Weights of a small segmentation model: encoder arch efficientnet, trained on Sentinel-2 satellite tiles (TerraMesh).
Rows from block 0 of the decoder of a small segmentation model, named by matrix and row number. Rows with one number belong to one channel. Each number is 50 + 12 x the weight over its row's rms, rounded and kept within 0 to 99. All counts start at 0.
After each channel's rows are labels from the 100 images, of 14976, where the channel reaches its highest value: "responds to" is what is common among them; "peak on" is the class under the peak. Only what is clearly more common there than usual is listed. The data: Sentinel-2 satellite tiles (TerraMesh). In brackets: how many of the 100.
# convs0: first 3x3 conv (decoder.mid.0.convs.0.weight, 192x192x3x3, each kernel summed), inputs 0-191
# convs1: second 3x3 conv (decoder.mid.0.convs.1.weight, 192x192x3x3, transposed, each kernel summed), outputs 0-191

convs0.175:63 63 57 46 53 64 41 62 54 30 56 31 53 50 58 54 41 40 42 39 47 40 45 53 67 43 27 27 43 27 36 42 55 55 50 38 52 52 87 41 33 35 54 37 52 35 48 27 58 41 35 41 47 49 48 49 51 47 56 43 48 63 80 67 39 45 50 45 24 44 31 60 62 50 48 47 36 68 61 44 62 54 67 38 62 58 49 56 61 40 62 63 54 58 65 45 64 59 43 47 51 23 43 19 59 50 53 37 42 56 37 36 42 34 62 56 34 40 52 45 68 38 35 48 38 49 37 48 49 49 36 35 44 44 40 69 45 51 51 37 42 36 41 54 37 81 46 74 60 50 64 47 35 41 54 68 73 81 27 55 46 60 69 51 61 37 45 53 53 30 46 40 35 48 48 52 46 24 70 62 42 45 39 42 57 55 50 48 43 49 40 55
convs1.175:53 50 38 71 64 28 58 53 28 49 73 40 83 49 61 35 61 35 67 55 34 53 46 61 52 24 67 65 38 60 53 53 59 44 41 80 83 50 49 61 59 51 46 31 51 52 43 41 39 64 53 44 56 45 53 58 42 51 54 39 47 68 44 73 39 61 25 44 29 40 63 29 51 58 37 47 56 51 29 46 50 33 67 41 37 50 69 35 44 34 41 48 51 43 53 59 32 63 62 45 42 40 61 61 44 54 31 57 50 45 64 54 37 30 65 44 63 47 48 68 43 50 38 62 87 31 34 38 40 61 45 60 52 26 51 77 56 49 51 59 61 42 54 37 45 31 50 53 67 63 46 55 68 48 38 56 49 58 56 56 68 47 45 37 55 45 51 43 50 43 49 51 45 60 56 33 57 67 44 58 44 52 70 63 42 42 47 45 54 61 54 32
responds to: crops (73); main land cover: crops (67)
peak on: crops (63)

convs0.126:45 55 39 61 32 47 52 55 56 64 63 43 69 67 65 42 68 53 68 40 25 41 48 39 32 41 49 40 69 31 53 50 52 55 34 53 44 48 53 62 47 44 65 67 58 39 29 44 57 47 54 42 53 44 68 42 74 33 35 45 56 63 39 31 65 70 64 68 35 41 68 37 40 41 31 48 56 59 56 63 32 59 43 64 65 34 51 47 52 48 60 52 38 48 44 46 40 40 65 54 47 60 43 66 46 50 56 61 54 48 49 60 47 34 79 24 50 39 42 60 39 67 29 45 50 35 41 49 54 51 53 46 49 32 49 28 41 34 50 40 43 64 73 25 50 45 37 57 51 54 41 52 49 36 56 52 42 51 38 63 47 40 53 45 16 45 43 61 43 35 71 56 29 66 61 57 41 40 40 61 49 61 74 70 85 56 35 51 55 61 62 63
convs1.126:59 47 63 55 49 73 32 35 59 44 39 50 38 71 35 49 55 59 36 30 43 73 49 56 55 48 29 42 27 70 61 61 36 34 47 64 49 41 62 34 70 60 37 38 39 36 54 47 57 50 45 42 42 51 63 63 45 37 51 48 46 47 46 53 39 46 64 64 44 67 74 40 50 61 16 45 40 50 63 53 54 65 32 56 65 40 42 64 57 68 62 55 66 56 28 32 59 45 50 56 41 35 55 54 53 39 45 37 62 38 21 51 41 52 44 53 68 42 45 43 69 49 69 43 34 37 43 57 38 36 63 47 49 65 55 26 58 60 41 58 42 38 36 58 39 23 76 31 37 54 47 68 57 64 77 53 59 50 45 36 48 50 50 37 42 47 54 50 55 44 35 66 61 78 40 60 46 63 51 66 54 55 38 59 52 48 40 72 35 44 45 43
responds to: built area (79); crops (79); clouds (60); main land cover: crops (50)
peak on: crops (40)

convs0.54:46 66 69 44 65 45 70 61 49 59 60 45 48 35 51 35 60 50 57 50 35 55 56 56 56 44 67 42 57 59 74 48 49 61 56 55 71 55 32 59 51 40 62 43 43 56 35 54 59 56 57 55 42 33 59 65 49 36 25 52 45 44 37 43 44 40 58 40 37 39 28 33 57 35 43 41 60 43 60 28 57 47 57 29 54 62 39 37 52 40 67 39 57 50 61 50 39 48 75 38 48 42 41 26 33 42 52 44 56 48 54 56 39 77 64 42 65 76 56 56 40 50 60 35 41 62 60 48 69 50 46 31 49 37 44 16 44 36 40 39 58 52 70 36 59 57 61 41 46 50 67 55 82 56 66 32 61 56 84 49 68 46 54 33 50 58 56 71 48 55 29 45 65 63 31 37 42 40 52 58 60 49 57 72 41 48 31 57 52 61 66 45
convs1.54:57 44 42 41 15 50 31 57 62 37 55 65 49 49 35 30 30 37 44 44 57 51 40 46 42 54 55 72 48 42 33 57 60 38 52 47 59 43 53 49 70 31 59 59 54 53 57 75 67 47 59 46 62 50 23 47 59 51 41 43 61 57 65 66 38 29 73 45 58 44 51 56 55 52 29 50 44 29 56 39 49 38 37 30 30 47 85 48 49 41 22 58 44 18 45 19 56 55 33 66 55 49 60 51 37 46 41 48 42 37 44 41 59 46 47 48 68 45 43 52 59 70 52 34 52 52 54 67 50 49 46 53 55 55 34 35 53 43 33 45 41 56 54 73 51 35 60 34 73 48 46 60 59 40 49 68 23 40 58 59 59 75 43 54 43 48 41 27 44 47 49 42 61 47 45 57 52 54 72 46 54 63 49 55 36 41 64 59 32 44 63 38
responds to: trees (92); main land cover: trees (68); clouds (59)
peak on: clouds (58)

convs0.127:64 54 51 46 55 47 46 38 51 48 39 24 53 54 30 49 39 43 36 41 43 53 52 47 46 58 55 43 43 43 44 40 75 45 55 31 54 40 36 55 48 58 51 36 38 53 34 60 54 56 41 50 58 44 62 47 64 40 56 75 62 59 50 29 29 51 52 68 68 68 53 65 56 45 59 63 48 60 36 52 58 50 55 61 48 43 66 36 58 38 70 53 50 53 87 47 50 73 36 43 59 29 50 52 49 32 59 30 41 49 70 51 39 47 69 42 43 52 48 40 60 78 66 28 55 66 48 57 44 40 33 28 50 27 60 30 37 42 57 62 52 56 27 53 49 39 56 75 32 53 62 69 44 57 46 45 58 46 62 38 51 56 65 37 48 37 60 50 39 76 33 39 53 49 56 72 56 63 41 56 58 65 59 58 17 46 63 70 74 59 60 51
convs1.127:43 46 56 61 45 73 47 54 37 38 46 65 70 27 44 45 39 52 44 36 69 42 52 31 51 68 63 38 48 54 53 50 40 42 40 50 66 69 75 50 62 57 59 54 73 47 55 48 41 52 60 51 38 62 40 54 50 44 44 45 42 51 57 39 61 44 37 45 38 39 54 48 59 54 54 39 40 35 36 54 33 53 46 65 50 44 54 36 49 58 46 49 40 50 29 38 38 26 54 50 18 32 45 53 36 43 31 65 47 57 26 60 52 72 51 27 41 36 54 41 58 54 48 29 64 57 40 62 49 38 51 40 15 35 53 34 79 59 60 58 56 48 46 30 49 63 72 49 60 31 54 70 74 52 29 61 36 63 46 50 48 64 52 12 56 60 37 53 69 33 50 53 45 52 41 44 51 39 23 50 38 46 55 36 59 51 51 37 61 60 56 39
responds to: crops (77); built area (71); main land cover: crops (59)
peak on: crops (52)

convs0.123:43 57 61 62 36 59 55 49 29 50 44 37 50 60 53 60 49 37 17 39 29 74 41 49 43 57 42 39 41 95 55 75 50 46 39 61 34 58 51 62 51 61 54 53 46 60 53 59 71 51 49 55 44 61 47 79 75 51 53 62 52 33 51 44 39 57 44 53 37 62 58 54 38 48 42 29 47 49 45 68 61 69 48 47 49 65 44 38 57 42 29 48 43 44 29 58 50 28 47 45 46 49 49 48 41 40 52 34 44 49 33 44 44 44 43 45 30 63 58 27 59 33 50 32 60 43 46 32 57 31 40 12 29 41 39 65 71 50 39 50 44 49 68 48 46 69 44 18 57 42 37 47 49 58 53 47 54 58 38 48 43 41 72 59 45 46 34 40 54 64 62 62 50 45 51 52 41 61 41 53 48 69 61 53 40 49 74 65 47 57 32 54
convs1.123:44 73 34 33 49 70 51 44 77 57 37 65 31 49 45 49 39 51 41 56 36 31 59 23 60 52 53 55 52 56 29 50 59 74 52 48 56 54 42 58 48 33 49 56 64 38 42 55 44 47 49 48 42 49 64 52 60 50 51 80 56 56 25 70 38 43 57 49 74 54 46 49 46 62 53 35 55 55 38 55 28 51 45 63 58 52 71 39 37 41 56 52 67 62 62 52 75 55 43 61 53 64 35 54 48 49 74 48 39 41 64 49 58 53 26 55 56 52 22 48 51 78 43 54 61 31 54 58 45 64 30 22 37 59 60 45 51 44 45 56 54 72 53 42 56 46 39 62 44 39 56 89 62 70 43 57 43 57 49 57 51 38 40 40 76 71 66 73 54 46 39 38 36 49 36 41 57 49 45 46 66 59 47 55 42 51 50 34 29 48 57 47
responds to: trees (94); clouds (87); main land cover: trees (64)
peak on: trees (46)

convs0.179:43 47 78 48 50 58 44 60 63 60 60 63 56 56 62 47 68 42 38 47 56 47 50 54 22 21 73 14 26 43 48 54 41 60 38 40 54 54 09 43 70 61 45 25 52 40 59 45 47 47 55 50 44 60 47 59 37 28 48 40 38 45 57 43 78 60 47 50 53 46 56 38 46 47 55 47 39 55 52 60 41 46 43 52 69 57 45 48 57 49 56 45 45 39 54 60 53 25 64 47 28 27 61 55 54 45 54 61 49 38 68 48 50 50 46 50 31 68 34 68 32 57 54 59 62 56 62 35 55 37 65 44 34 57 47 66 68 42 61 59 37 61 55 49 56 51 48 55 45 43 65 53 52 49 51 34 38 65 15 61 57 43 46 36 46 46 51 49 91 47 28 55 28 51 51 50 55 29 46 52 22 48 54 46 58 58 51 51 65 49 54 55
convs1.179:47 62 38 32 60 45 53 47 45 74 62 56 46 38 63 40 59 36 55 46 21 40 52 64 67 64 68 57 51 67 74 14 48 50 51 52 28 65 60 43 36 55 42 56 47 52 42 47 64 56 55 34 48 57 55 61 32 48 51 48 63 75 39 56 54 40 44 52 46 61 55 57 55 58 65 40 61 64 62 38 47 43 62 44 39 60 35 46 61 39 30 53 53 28 69 42 51 65 51 58 41 55 34 41 41 68 41 31 74 63 64 52 52 42 58 56 47 46 55 36 36 52 23 53 42 37 55 36 63 61 24 48 79 42 22 86 45 52 48 54 44 51 41 50 69 54 47 54 33 47 49 76 40 60 42 55 41 56 62 44 46 56 31 45 70 51 26 70 33 36 60 61 58 60 39 69 63 45 69 56 51 48 48 50 44 56 53 53 40 51 49 52
responds to: water (74); main land cover: water (69)
peak on: water (27)

convs0.130:61 45 82 39 59 44 46 55 46 45 49 51 47 41 44 44 48 34 37 36 45 49 44 55 52 54 38 36 44 37 51 51 44 58 50 51 35 41 20 50 66 61 36 37 38 39 50 40 64 53 31 45 52 57 48 37 50 48 37 18 63 37 54 50 62 86 48 55 40 62 75 48 48 77 52 45 59 76 52 54 53 57 43 57 52 24 59 72 70 50 45 43 35 35 36 67 41 18 44 44 36 30 69 61 56 58 65 39 45 33 28 40 52 63 47 55 60 49 57 60 53 61 39 52 57 30 48 49 46 49 62 71 55 42 50 43 41 73 61 65 56 64 40 57 47 43 62 22 39 43 53 46 57 50 15 45 59 29 26 35 53 51 35 46 50 54 46 49 33 51 56 39 48 47 62 45 37 39 41 59 50 57 56 42 68 56 59 48 43 40 34 40
convs1.130:61 63 67 54 35 71 50 49 43 58 46 50 72 53 54 61 62 70 51 12 64 52 48 42 58 49 43 49 70 38 64 44 68 42 48 41 29 48 42 59 57 48 58 52 70 52 34 63 41 53 55 65 35 44 58 45 45 55 55 44 67 55 47 40 51 55 37 46 43 63 27 47 62 76 38 42 34 53 38 51 26 45 42 81 58 58 58 36 33 42 72 58 55 52 52 31 36 45 53 63 38 70 47 47 34 42 55 23 58 69 43 58 46 32 60 69 37 67 30 41 63 59 29 53 38 50 79 50 52 43 65 26 46 44 42 41 59 49 44 58 35 35 23 56 26 49 37 51 61 61 50 38 63 66 57 32 34 67 54 52 66 50 37 59 53 61 52 59 68 46 55 52 50 49 48 59 48 63 33 48 54 56 61 58 45 44 65 36 46 47 44 39
responds to: crops (81); main land cover: crops (54)
peak on: trees (46); crops (37)

convs0.61:64 57 33 45 52 41 60 37 55 58 49 46 52 38 59 46 48 53 42 55 40 57 51 56 55 42 63 44 65 42 43 46 47 43 31 43 42 58 30 54 35 49 58 34 43 52 45 52 55 49 61 35 54 55 58 44 62 61 31 35 55 64 58 43 33 33 69 24 70 47 41 41 38 47 43 49 54 24 46 37 14 26 53 42 34 74 51 39 48 47 46 50 40 46 54 37 35 55 61 56 51 71 29 60 34 28 51 66 45 59 38 59 67 55 37 64 78 34 43 47 46 47 30 35 47 34 56 56 35 35 55 37 44 47 60 34 56 35 50 43 51 49 39 41 41 58 66 65 47 52 42 41 46 49 54 65 44 41 99 40 44 34 47 53 44 39 40 45 58 77 49 53 29 35 46 49 31 44 39 72 46 75 45 44 66 45 59 37 50 65 43 54
convs1.61:52 42 49 47 56 41 49 48 52 47 44 46 30 34 64 57 43 47 47 42 48 60 50 55 58 56 47 38 24 39 53 40 48 47 53 30 48 65 50 40 58 42 47 45 53 49 90 64 41 60 51 39 49 43 60 50 51 33 53 81 69 67 83 41 44 44 22 46 53 48 41 47 52 65 34 47 55 46 50 49 55 51 59 48 59 38 32 18 44 65 45 35 51 41 32 54 73 71 49 49 84 51 81 38 57 39 38 58 69 70 38 42 46 56 40 43 43 55 60 43 53 52 25 36 44 51 41 43 61 43 30 56 71 51 62 59 43 49 47 53 34 36 22 61 78 41 57 28 53 56 47 26 30 58 65 51 39 65 55 57 63 55 51 28 51 57 59 53 54 51 56 57 42 40 61 65 43 53 52 51 63 62 45 46 46 59 72 66 52 61 42 49
responds to: water (99); main land cover: water (44); flooded vegetation (40)
peak on: water (86)

convs0.147:62 58 41 59 57 57 55 58 51 45 56 48 51 60 45 42 66 44 57 59 37 56 76 53 66 55 56 61 71 38 64 77 48 35 65 53 46 47 60 65 43 56 54 68 25 49 43 41 59 42 43 47 75 54 51 70 47 39 38 32 28 58 64 45 62 28 59 37 26 42 33 52 42 41 45 65 48 45 71 55 34 26 38 50 47 29 63 38 43 50 46 53 65 70 36 43 59 45 51 32 49 59 58 39 57 45 46 42 51 66 57 48 40 45 52 63 49 62 40 38 39 17 51 52 38 42 45 54 58 38 34 27 25 62 49 56 46 64 33 31 44 43 61 29 37 69 43 26 40 53 50 53 40 47 59 48 52 63 41 62 43 53 74 46 39 67 57 64 51 46 47 50 58 41 57 52 52 70 75 62 67 40 42 66 54 62 55 86 36 55 51 46
convs1.147:70 53 43 63 54 32 37 50 60 72 54 61 45 47 42 40 35 46 80 66 48 55 46 75 34 48 67 68 73 51 61 40 47 73 26 54 68 39 43 42 66 50 33 61 58 38 46 56 32 59 37 55 53 52 56 35 53 69 63 51 45 57 41 56 53 61 55 43 59 46 58 50 69 39 57 74 75 61 32 54 77 52 49 44 45 51 61 51 40 68 56 60 39 57 54 62 73 53 31 57 46 31 62 39 49 69 50 56 38 55 50 40 58 50 57 63 54 62 71 46 55 38 53 68 69 68 25 66 18 57 50 48 43 48 43 40 58 48 64 70 57 55 54 58 39 48 40 49 68 33 73 48 31 60 50 38 64 31 46 54 45 53 27 37 59 40 48 42 59 64 52 63 62 63 50 52 47 60 45 39 31 54 52 37 60 59 39 52 63 32 49 42
responds to: built area (71)
peak on: built area (34)

convs0.36:50 48 35 65 64 61 55 78 67 39 54 67 51 48 57 49 53 43 46 43 60 49 48 53 48 32 35 49 37 52 34 38 47 68 65 70 80 36 40 40 48 40 57 61 44 50 31 35 54 62 56 77 52 77 45 63 53 66 43 54 48 42 39 51 37 44 60 31 43 46 58 55 70 46 37 66 49 47 24 49 64 28 79 58 47 54 39 63 51 52 64 37 36 41 44 52 47 54 40 44 38 68 42 55 58 57 58 56 50 44 53 45 40 33 57 47 60 34 57 56 35 37 57 52 48 79 47 59 37 63 40 58 60 60 52 29 37 15 54 51 58 49 42 48 46 22 59 52 61 55 41 52 53 50 45 45 53 31 47 63 44 51 57 34 26 59 44 26 49 65 63 54 66 52 48 46 48 25 73 64 37 60 28 65 33 59 70 54 43 59 53 36
convs1.36:52 28 34 38 60 40 53 43 52 38 50 40 44 35 39 43 34 48 37 42 41 59 44 54 49 50 51 60 45 50 36 54 45 24 42 26 20 62 64 38 47 62 37 35 40 51 61 44 48 50 72 60 43 43 48 51 61 57 38 46 56 39 33 51 51 48 51 86 63 42 58 55 47 48 40 48 35 54 43 53 67 63 61 39 57 56 63 32 29 43 42 44 39 38 57 67 40 63 61 51 50 47 58 67 48 47 65 63 69 51 81 49 44 50 69 45 60 43 63 22 38 72 55 23 48 48 50 46 48 74 55 58 53 42 50 57 38 58 42 40 35 47 59 44 27 72 72 31 30 70 61 57 58 38 68 67 43 32 49 52 53 61 40 33 35 45 67 54 53 26 30 51 37 60 67 41 42 70 64 43 55 56 49 44 53 39 53 50 63 44 33 68
responds to: built area (92); crops (92); main land cover: crops (69)
peak on: crops (71)

convs0.23:66 43 41 49 66 49 55 60 49 53 62 64 57 36 44 43 57 40 31 40 47 50 57 67 24 43 46 47 52 44 36 37 49 40 53 61 28 55 56 39 37 60 34 16 55 67 48 53 55 52 62 37 62 65 52 63 46 43 40 59 50 45 37 54 54 46 59 41 52 66 44 39 51 33 38 56 54 52 28 38 44 34 36 57 55 54 54 53 42 39 48 46 36 50 41 39 53 85 55 51 62 70 39 53 74 47 26 73 55 64 52 67 56 72 76 48 99 58 52 55 50 25 35 45 45 42 49 37 22 42 62 69 38 50 43 57 56 39 49 61 59 52 52 59 48 43 37 69 47 48 44 43 49 61 53 50 50 36 42 57 45 49 40 51 70 49 42 35 46 32 42 53 64 42 49 58 50 45 56 58 39 16 36 51 55 46 32 29 38 47 54 35
convs1.23:53 51 51 53 40 58 54 64 55 42 34 43 43 46 43 43 36 50 43 58 80 40 32 35 50 50 61 65 54 35 54 39 46 40 18 67 80 39 90 68 34 31 44 44 52 38 29 71 37 37 42 32 55 50 44 39 51 65 50 60 42 61 63 46 54 49 48 43 21 49 49 58 51 48 25 42 47 38 45 51 69 60 42 38 39 51 55 50 47 58 59 53 56 60 46 40 12 41 46 39 52 69 54 45 54 36 63 48 51 41 39 60 62 59 49 30 41 35 43 56 53 51 73 45 71 45 59 60 44 70 59 53 29 49 55 49 32 47 38 47 50 42 34 29 50 49 60 63 51 46 52 21 58 63 70 54 69 68 42 54 43 38 59 67 43 56 45 57 44 31 43 38 38 59 53 25 47 45 38 47 44 57 35 44 55 58 45 39 49 32 46 68
responds to: crops (71); built area (66); main land cover: crops (43)
peak on: trees (53)

convs0.141:58 40 51 58 57 49 43 36 38 35 78 39 55 58 67 62 53 39 59 52 59 65 50 61 65 49 72 41 52 42 42 43 53 44 52 39 46 55 63 51 53 47 43 58 29 39 26 50 29 54 58 66 46 48 46 35 64 69 76 54 51 56 65 14 43 69 54 48 69 42 45 56 48 55 64 52 33 44 39 53 64 60 71 36 51 55 42 56 50 42 53 43 41 66 47 57 31 53 51 49 63 55 64 50 46 39 49 44 43 48 83 47 33 49 45 42 41 95 44 60 63 40 42 38 74 42 35 61 59 54 33 26 53 53 56 31 60 51 39 55 43 35 57 52 55 60 69 66 49 35 63 42 47 39 40 75 49 63 54 41 53 38 37 56 30 55 47 46 43 53 47 44 52 94 48 46 24 54 34 45 41 63 57 35 46 51 51 45 52 67 53 48
convs1.141:62 44 37 42 40 70 44 43 53 61 48 53 46 50 43 55 67 66 37 36 46 45 48 28 54 46 59 41 54 46 79 57 35 39 50 28 48 63 55 49 48 66 63 43 51 43 70 33 56 52 51 34 47 41 44 70 35 40 51 50 61 73 65 54 41 36 34 66 43 32 83 36 54 58 39 44 46 46 58 77 42 44 40 45 68 45 41 42 55 30 56 63 37 55 45 38 68 35 49 56 29 38 70 47 46 47 43 35 50 35 35 46 59 36 34 41 62 39 60 54 54 59 66 42 69 38 23 36 41 20 61 38 56 43 51 35 50 61 69 69 36 55 39 55 40 32 59 49 31 38 66 66 60 51 40 42 56 52 47 57 76 50 55 40 55 57 57 38 63 32 43 39 64 52 69 56 56 29 40 41 57 44 36 63 57 35 26 58 37 54 59 55
responds to: built area (91); crops (90); main land cover: crops (64)
peak on: crops (44); built area (29)

convs0.120:65 48 65 51 39 25 38 39 44 59 56 52 30 64 60 52 35 53 37 55 51 62 40 34 44 53 32 33 66 52 55 49 40 45 22 51 43 60 57 28 53 63 36 53 47 44 54 30 52 34 57 65 39 49 67 57 53 43 48 66 53 61 42 42 82 64 29 68 65 49 49 24 53 28 29 16 37 53 70 51 76 50 73 46 31 43 43 40 44 44 50 45 45 32 56 43 20 45 48 44 50 35 62 53 45 45 48 41 49 49 75 48 37 42 39 32 55 53 53 55 46 33 58 44 52 40 54 42 53 45 53 30 44 53 49 43 67 22 46 35 48 49 61 45 39 44 47 51 45 62 53 55 47 52 51 44 38 64 55 42 38 38 68 67 60 51 47 33 40 61 70 70 58 44 35 44 45 49 53 75 40 42 53 56 52 55 82 29 58 44 55 69
convs1.120:50 57 45 55 64 69 58 29 43 40 58 54 68 37 54 52 44 59 30 63 61 53 56 34 63 63 37 79 52 35 56 61 21 53 45 44 28 52 38 39 51 47 53 55 56 34 46 51 61 40 33 42 33 43 33 63 60 67 53 57 52 54 52 55 51 63 76 50 61 56 46 69 28 59 68 73 54 57 80 53 46 33 51 59 68 47 53 49 49 42 38 73 61 46 71 56 55 46 46 55 35 64 34 40 52 63 59 37 46 44 52 34 37 35 40 48 63 37 49 61 70 80 54 35 48 52 54 60 36 54 41 46 59 41 53 61 39 49 24 79 65 46 52 43 56 27 55 63 44 15 41 54 72 56 49 27 45 38 69 44 42 43 40 61 45 65 38 44 56 36 61 72 53 54 52 57 53 45 60 58 48 42 46 39 54 60 34 57 43 52 64 54
responds to: trees (95)
peak on: trees (58)

convs0.31:44 46 44 53 42 55 48 58 57 56 54 52 58 54 55 49 48 38 41 39 38 53 40 55 40 51 35 49 54 50 45 42 26 53 34 53 49 49 61 49 59 50 48 45 51 35 26 40 55 60 44 36 68 55 44 75 65 55 62 32 43 50 46 36 46 15 59 58 54 37 22 68 50 53 46 48 31 30 65 57 65 65 51 23 36 80 24 47 46 41 59 64 53 49 55 51 51 39 51 43 39 35 49 33 48 66 52 32 49 53 58 46 49 46 42 62 64 73 49 50 55 85 40 50 46 73 50 69 53 77 55 66 56 43 48 37 76 38 52 55 63 43 43 54 53 62 47 65 66 49 58 56 47 63 47 63 30 58 60 56 58 49 50 36 50 01 42 55 45 71 55 52 29 35 42 49 51 38 61 66 36 73 32 38 38 52 41 50 45 51 49 53
convs1.31:57 36 47 59 53 63 45 38 63 46 52 50 40 38 50 50 35 45 42 24 50 36 34 37 46 49 45 50 39 63 52 47 33 39 84 29 43 55 41 43 43 41 41 38 81 50 31 34 63 54 57 58 41 55 47 61 41 36 53 46 54 49 32 59 59 41 49 51 71 34 56 63 45 37 57 42 43 48 40 64 49 44 67 50 43 54 61 60 30 39 61 53 56 31 60 53 24 86 53 55 72 49 72 36 47 58 43 65 40 54 55 40 40 55 49 49 62 31 71 42 52 65 67 44 63 49 55 74 63 60 45 59 35 31 52 39 52 68 68 35 41 72 52 41 50 44 26 41 65 50 50 70 44 28 57 55 41 45 48 41 37 41 56 72 35 38 40 49 39 17 43 48 48 35 54 56 51 56 49 50 75 46 59 49 60 54 64 58 42 44 24 36
responds to: crops (64); main land cover: crops (47)
peak on: crops (37)

convs0.138:46 57 49 43 47 29 38 33 56 61 65 56 67 47 84 41 41 50 67 54 28 42 46 37 53 57 64 65 43 34 47 45 46 78 61 51 62 50 54 63 39 48 43 51 49 41 65 70 55 56 56 64 47 40 46 45 45 47 52 59 60 27 57 48 33 39 50 82 74 58 43 60 39 74 63 44 49 44 64 40 58 62 50 37 71 45 44 36 70 50 51 46 40 53 47 57 36 38 42 56 39 56 52 48 39 39 79 53 45 29 33 43 41 40 52 30 68 63 52 52 60 59 36 27 64 48 51 51 53 41 34 64 55 16 60 28 55 39 50 62 56 50 40 41 45 52 71 49 43 44 39 35 60 51 22 54 42 44 44 40 34 49 35 44 50 54 57 76 57 70 50 46 44 72 62 71 39 62 53 59 44 57 59 66 82 47 45 49 51 44 59 46
convs1.138:52 36 62 49 23 54 45 50 65 56 38 71 35 73 55 59 38 57 47 06 43 70 44 33 70 53 49 23 54 32 68 43 45 45 59 38 51 58 52 35 52 42 59 56 59 42 62 51 57 53 52 28 48 58 61 54 60 39 64 50 44 69 60 68 49 40 39 68 53 51 45 33 57 56 20 34 43 35 50 63 39 34 18 72 66 45 43 45 52 53 72 56 43 50 47 47 64 25 67 56 38 55 45 32 39 46 35 53 55 54 28 62 36 39 51 45 44 41 44 52 40 50 44 36 37 46 46 55 55 52 55 36 61 76 63 33 42 41 64 63 58 58 28 61 40 57 56 66 47 62 63 55 64 62 56 24 57 49 48 56 48 46 53 48 63 69 55 55 46 57 58 55 49 42 55 59 65 34 53 48 67 48 40 58 64 55 42 71 26 54 46 59
responds to: built area (64)
peak on: water (33)

convs0.66:33 34 56 46 50 53 53 52 51 44 32 50 47 29 26 59 35 45 45 38 51 49 24 51 69 47 68 48 44 48 71 67 54 64 57 76 48 78 35 63 74 61 67 62 65 76 41 43 57 47 53 42 49 42 53 55 52 51 33 31 54 49 46 34 55 36 42 36 31 44 44 36 51 33 35 43 58 64 52 45 58 45 37 57 45 60 45 57 51 51 34 33 28 24 25 29 57 34 46 53 46 76 41 57 59 45 54 31 53 53 51 45 65 56 12 44 51 47 62 55 51 52 39 56 42 71 46 69 41 38 43 34 66 54 43 33 49 35 56 57 54 56 38 41 50 45 51 60 41 50 59 36 47 57 65 29 59 51 81 40 83 54 43 61 65 41 43 43 45 70 42 44 45 39 51 57 31 60 57 54 57 62 50 52 66 52 54 45 42 46 58 49
convs1.66:47 61 32 39 45 74 69 43 39 49 58 58 22 80 40 35 27 30 44 61 37 69 53 28 57 63 66 52 44 42 25 75 37 37 54 23 56 25 61 63 54 39 49 81 54 54 50 53 52 54 56 57 69 58 62 30 48 41 60 55 45 58 33 67 58 44 53 58 44 60 31 60 50 53 60 55 60 39 36 50 56 48 66 52 53 48 66 61 50 34 46 64 54 68 21 40 50 39 42 58 59 41 54 57 38 29 47 70 49 30 37 45 39 38 65 70 59 48 38 50 43 63 59 35 45 53 53 40 58 55 64 24 46 42 60 45 62 55 40 39 47 54 69 44 47 49 29 31 58 50 39 39 36 35 61 50 23 50 49 59 54 55 32 58 24 52 50 35 54 50 57 52 54 41 47 52 42 62 61 54 65 68 59 59 47 61 45 54 49 46 47 54
responds to: trees (92); clouds (60); main land cover: trees (53)
peak on: clouds (53)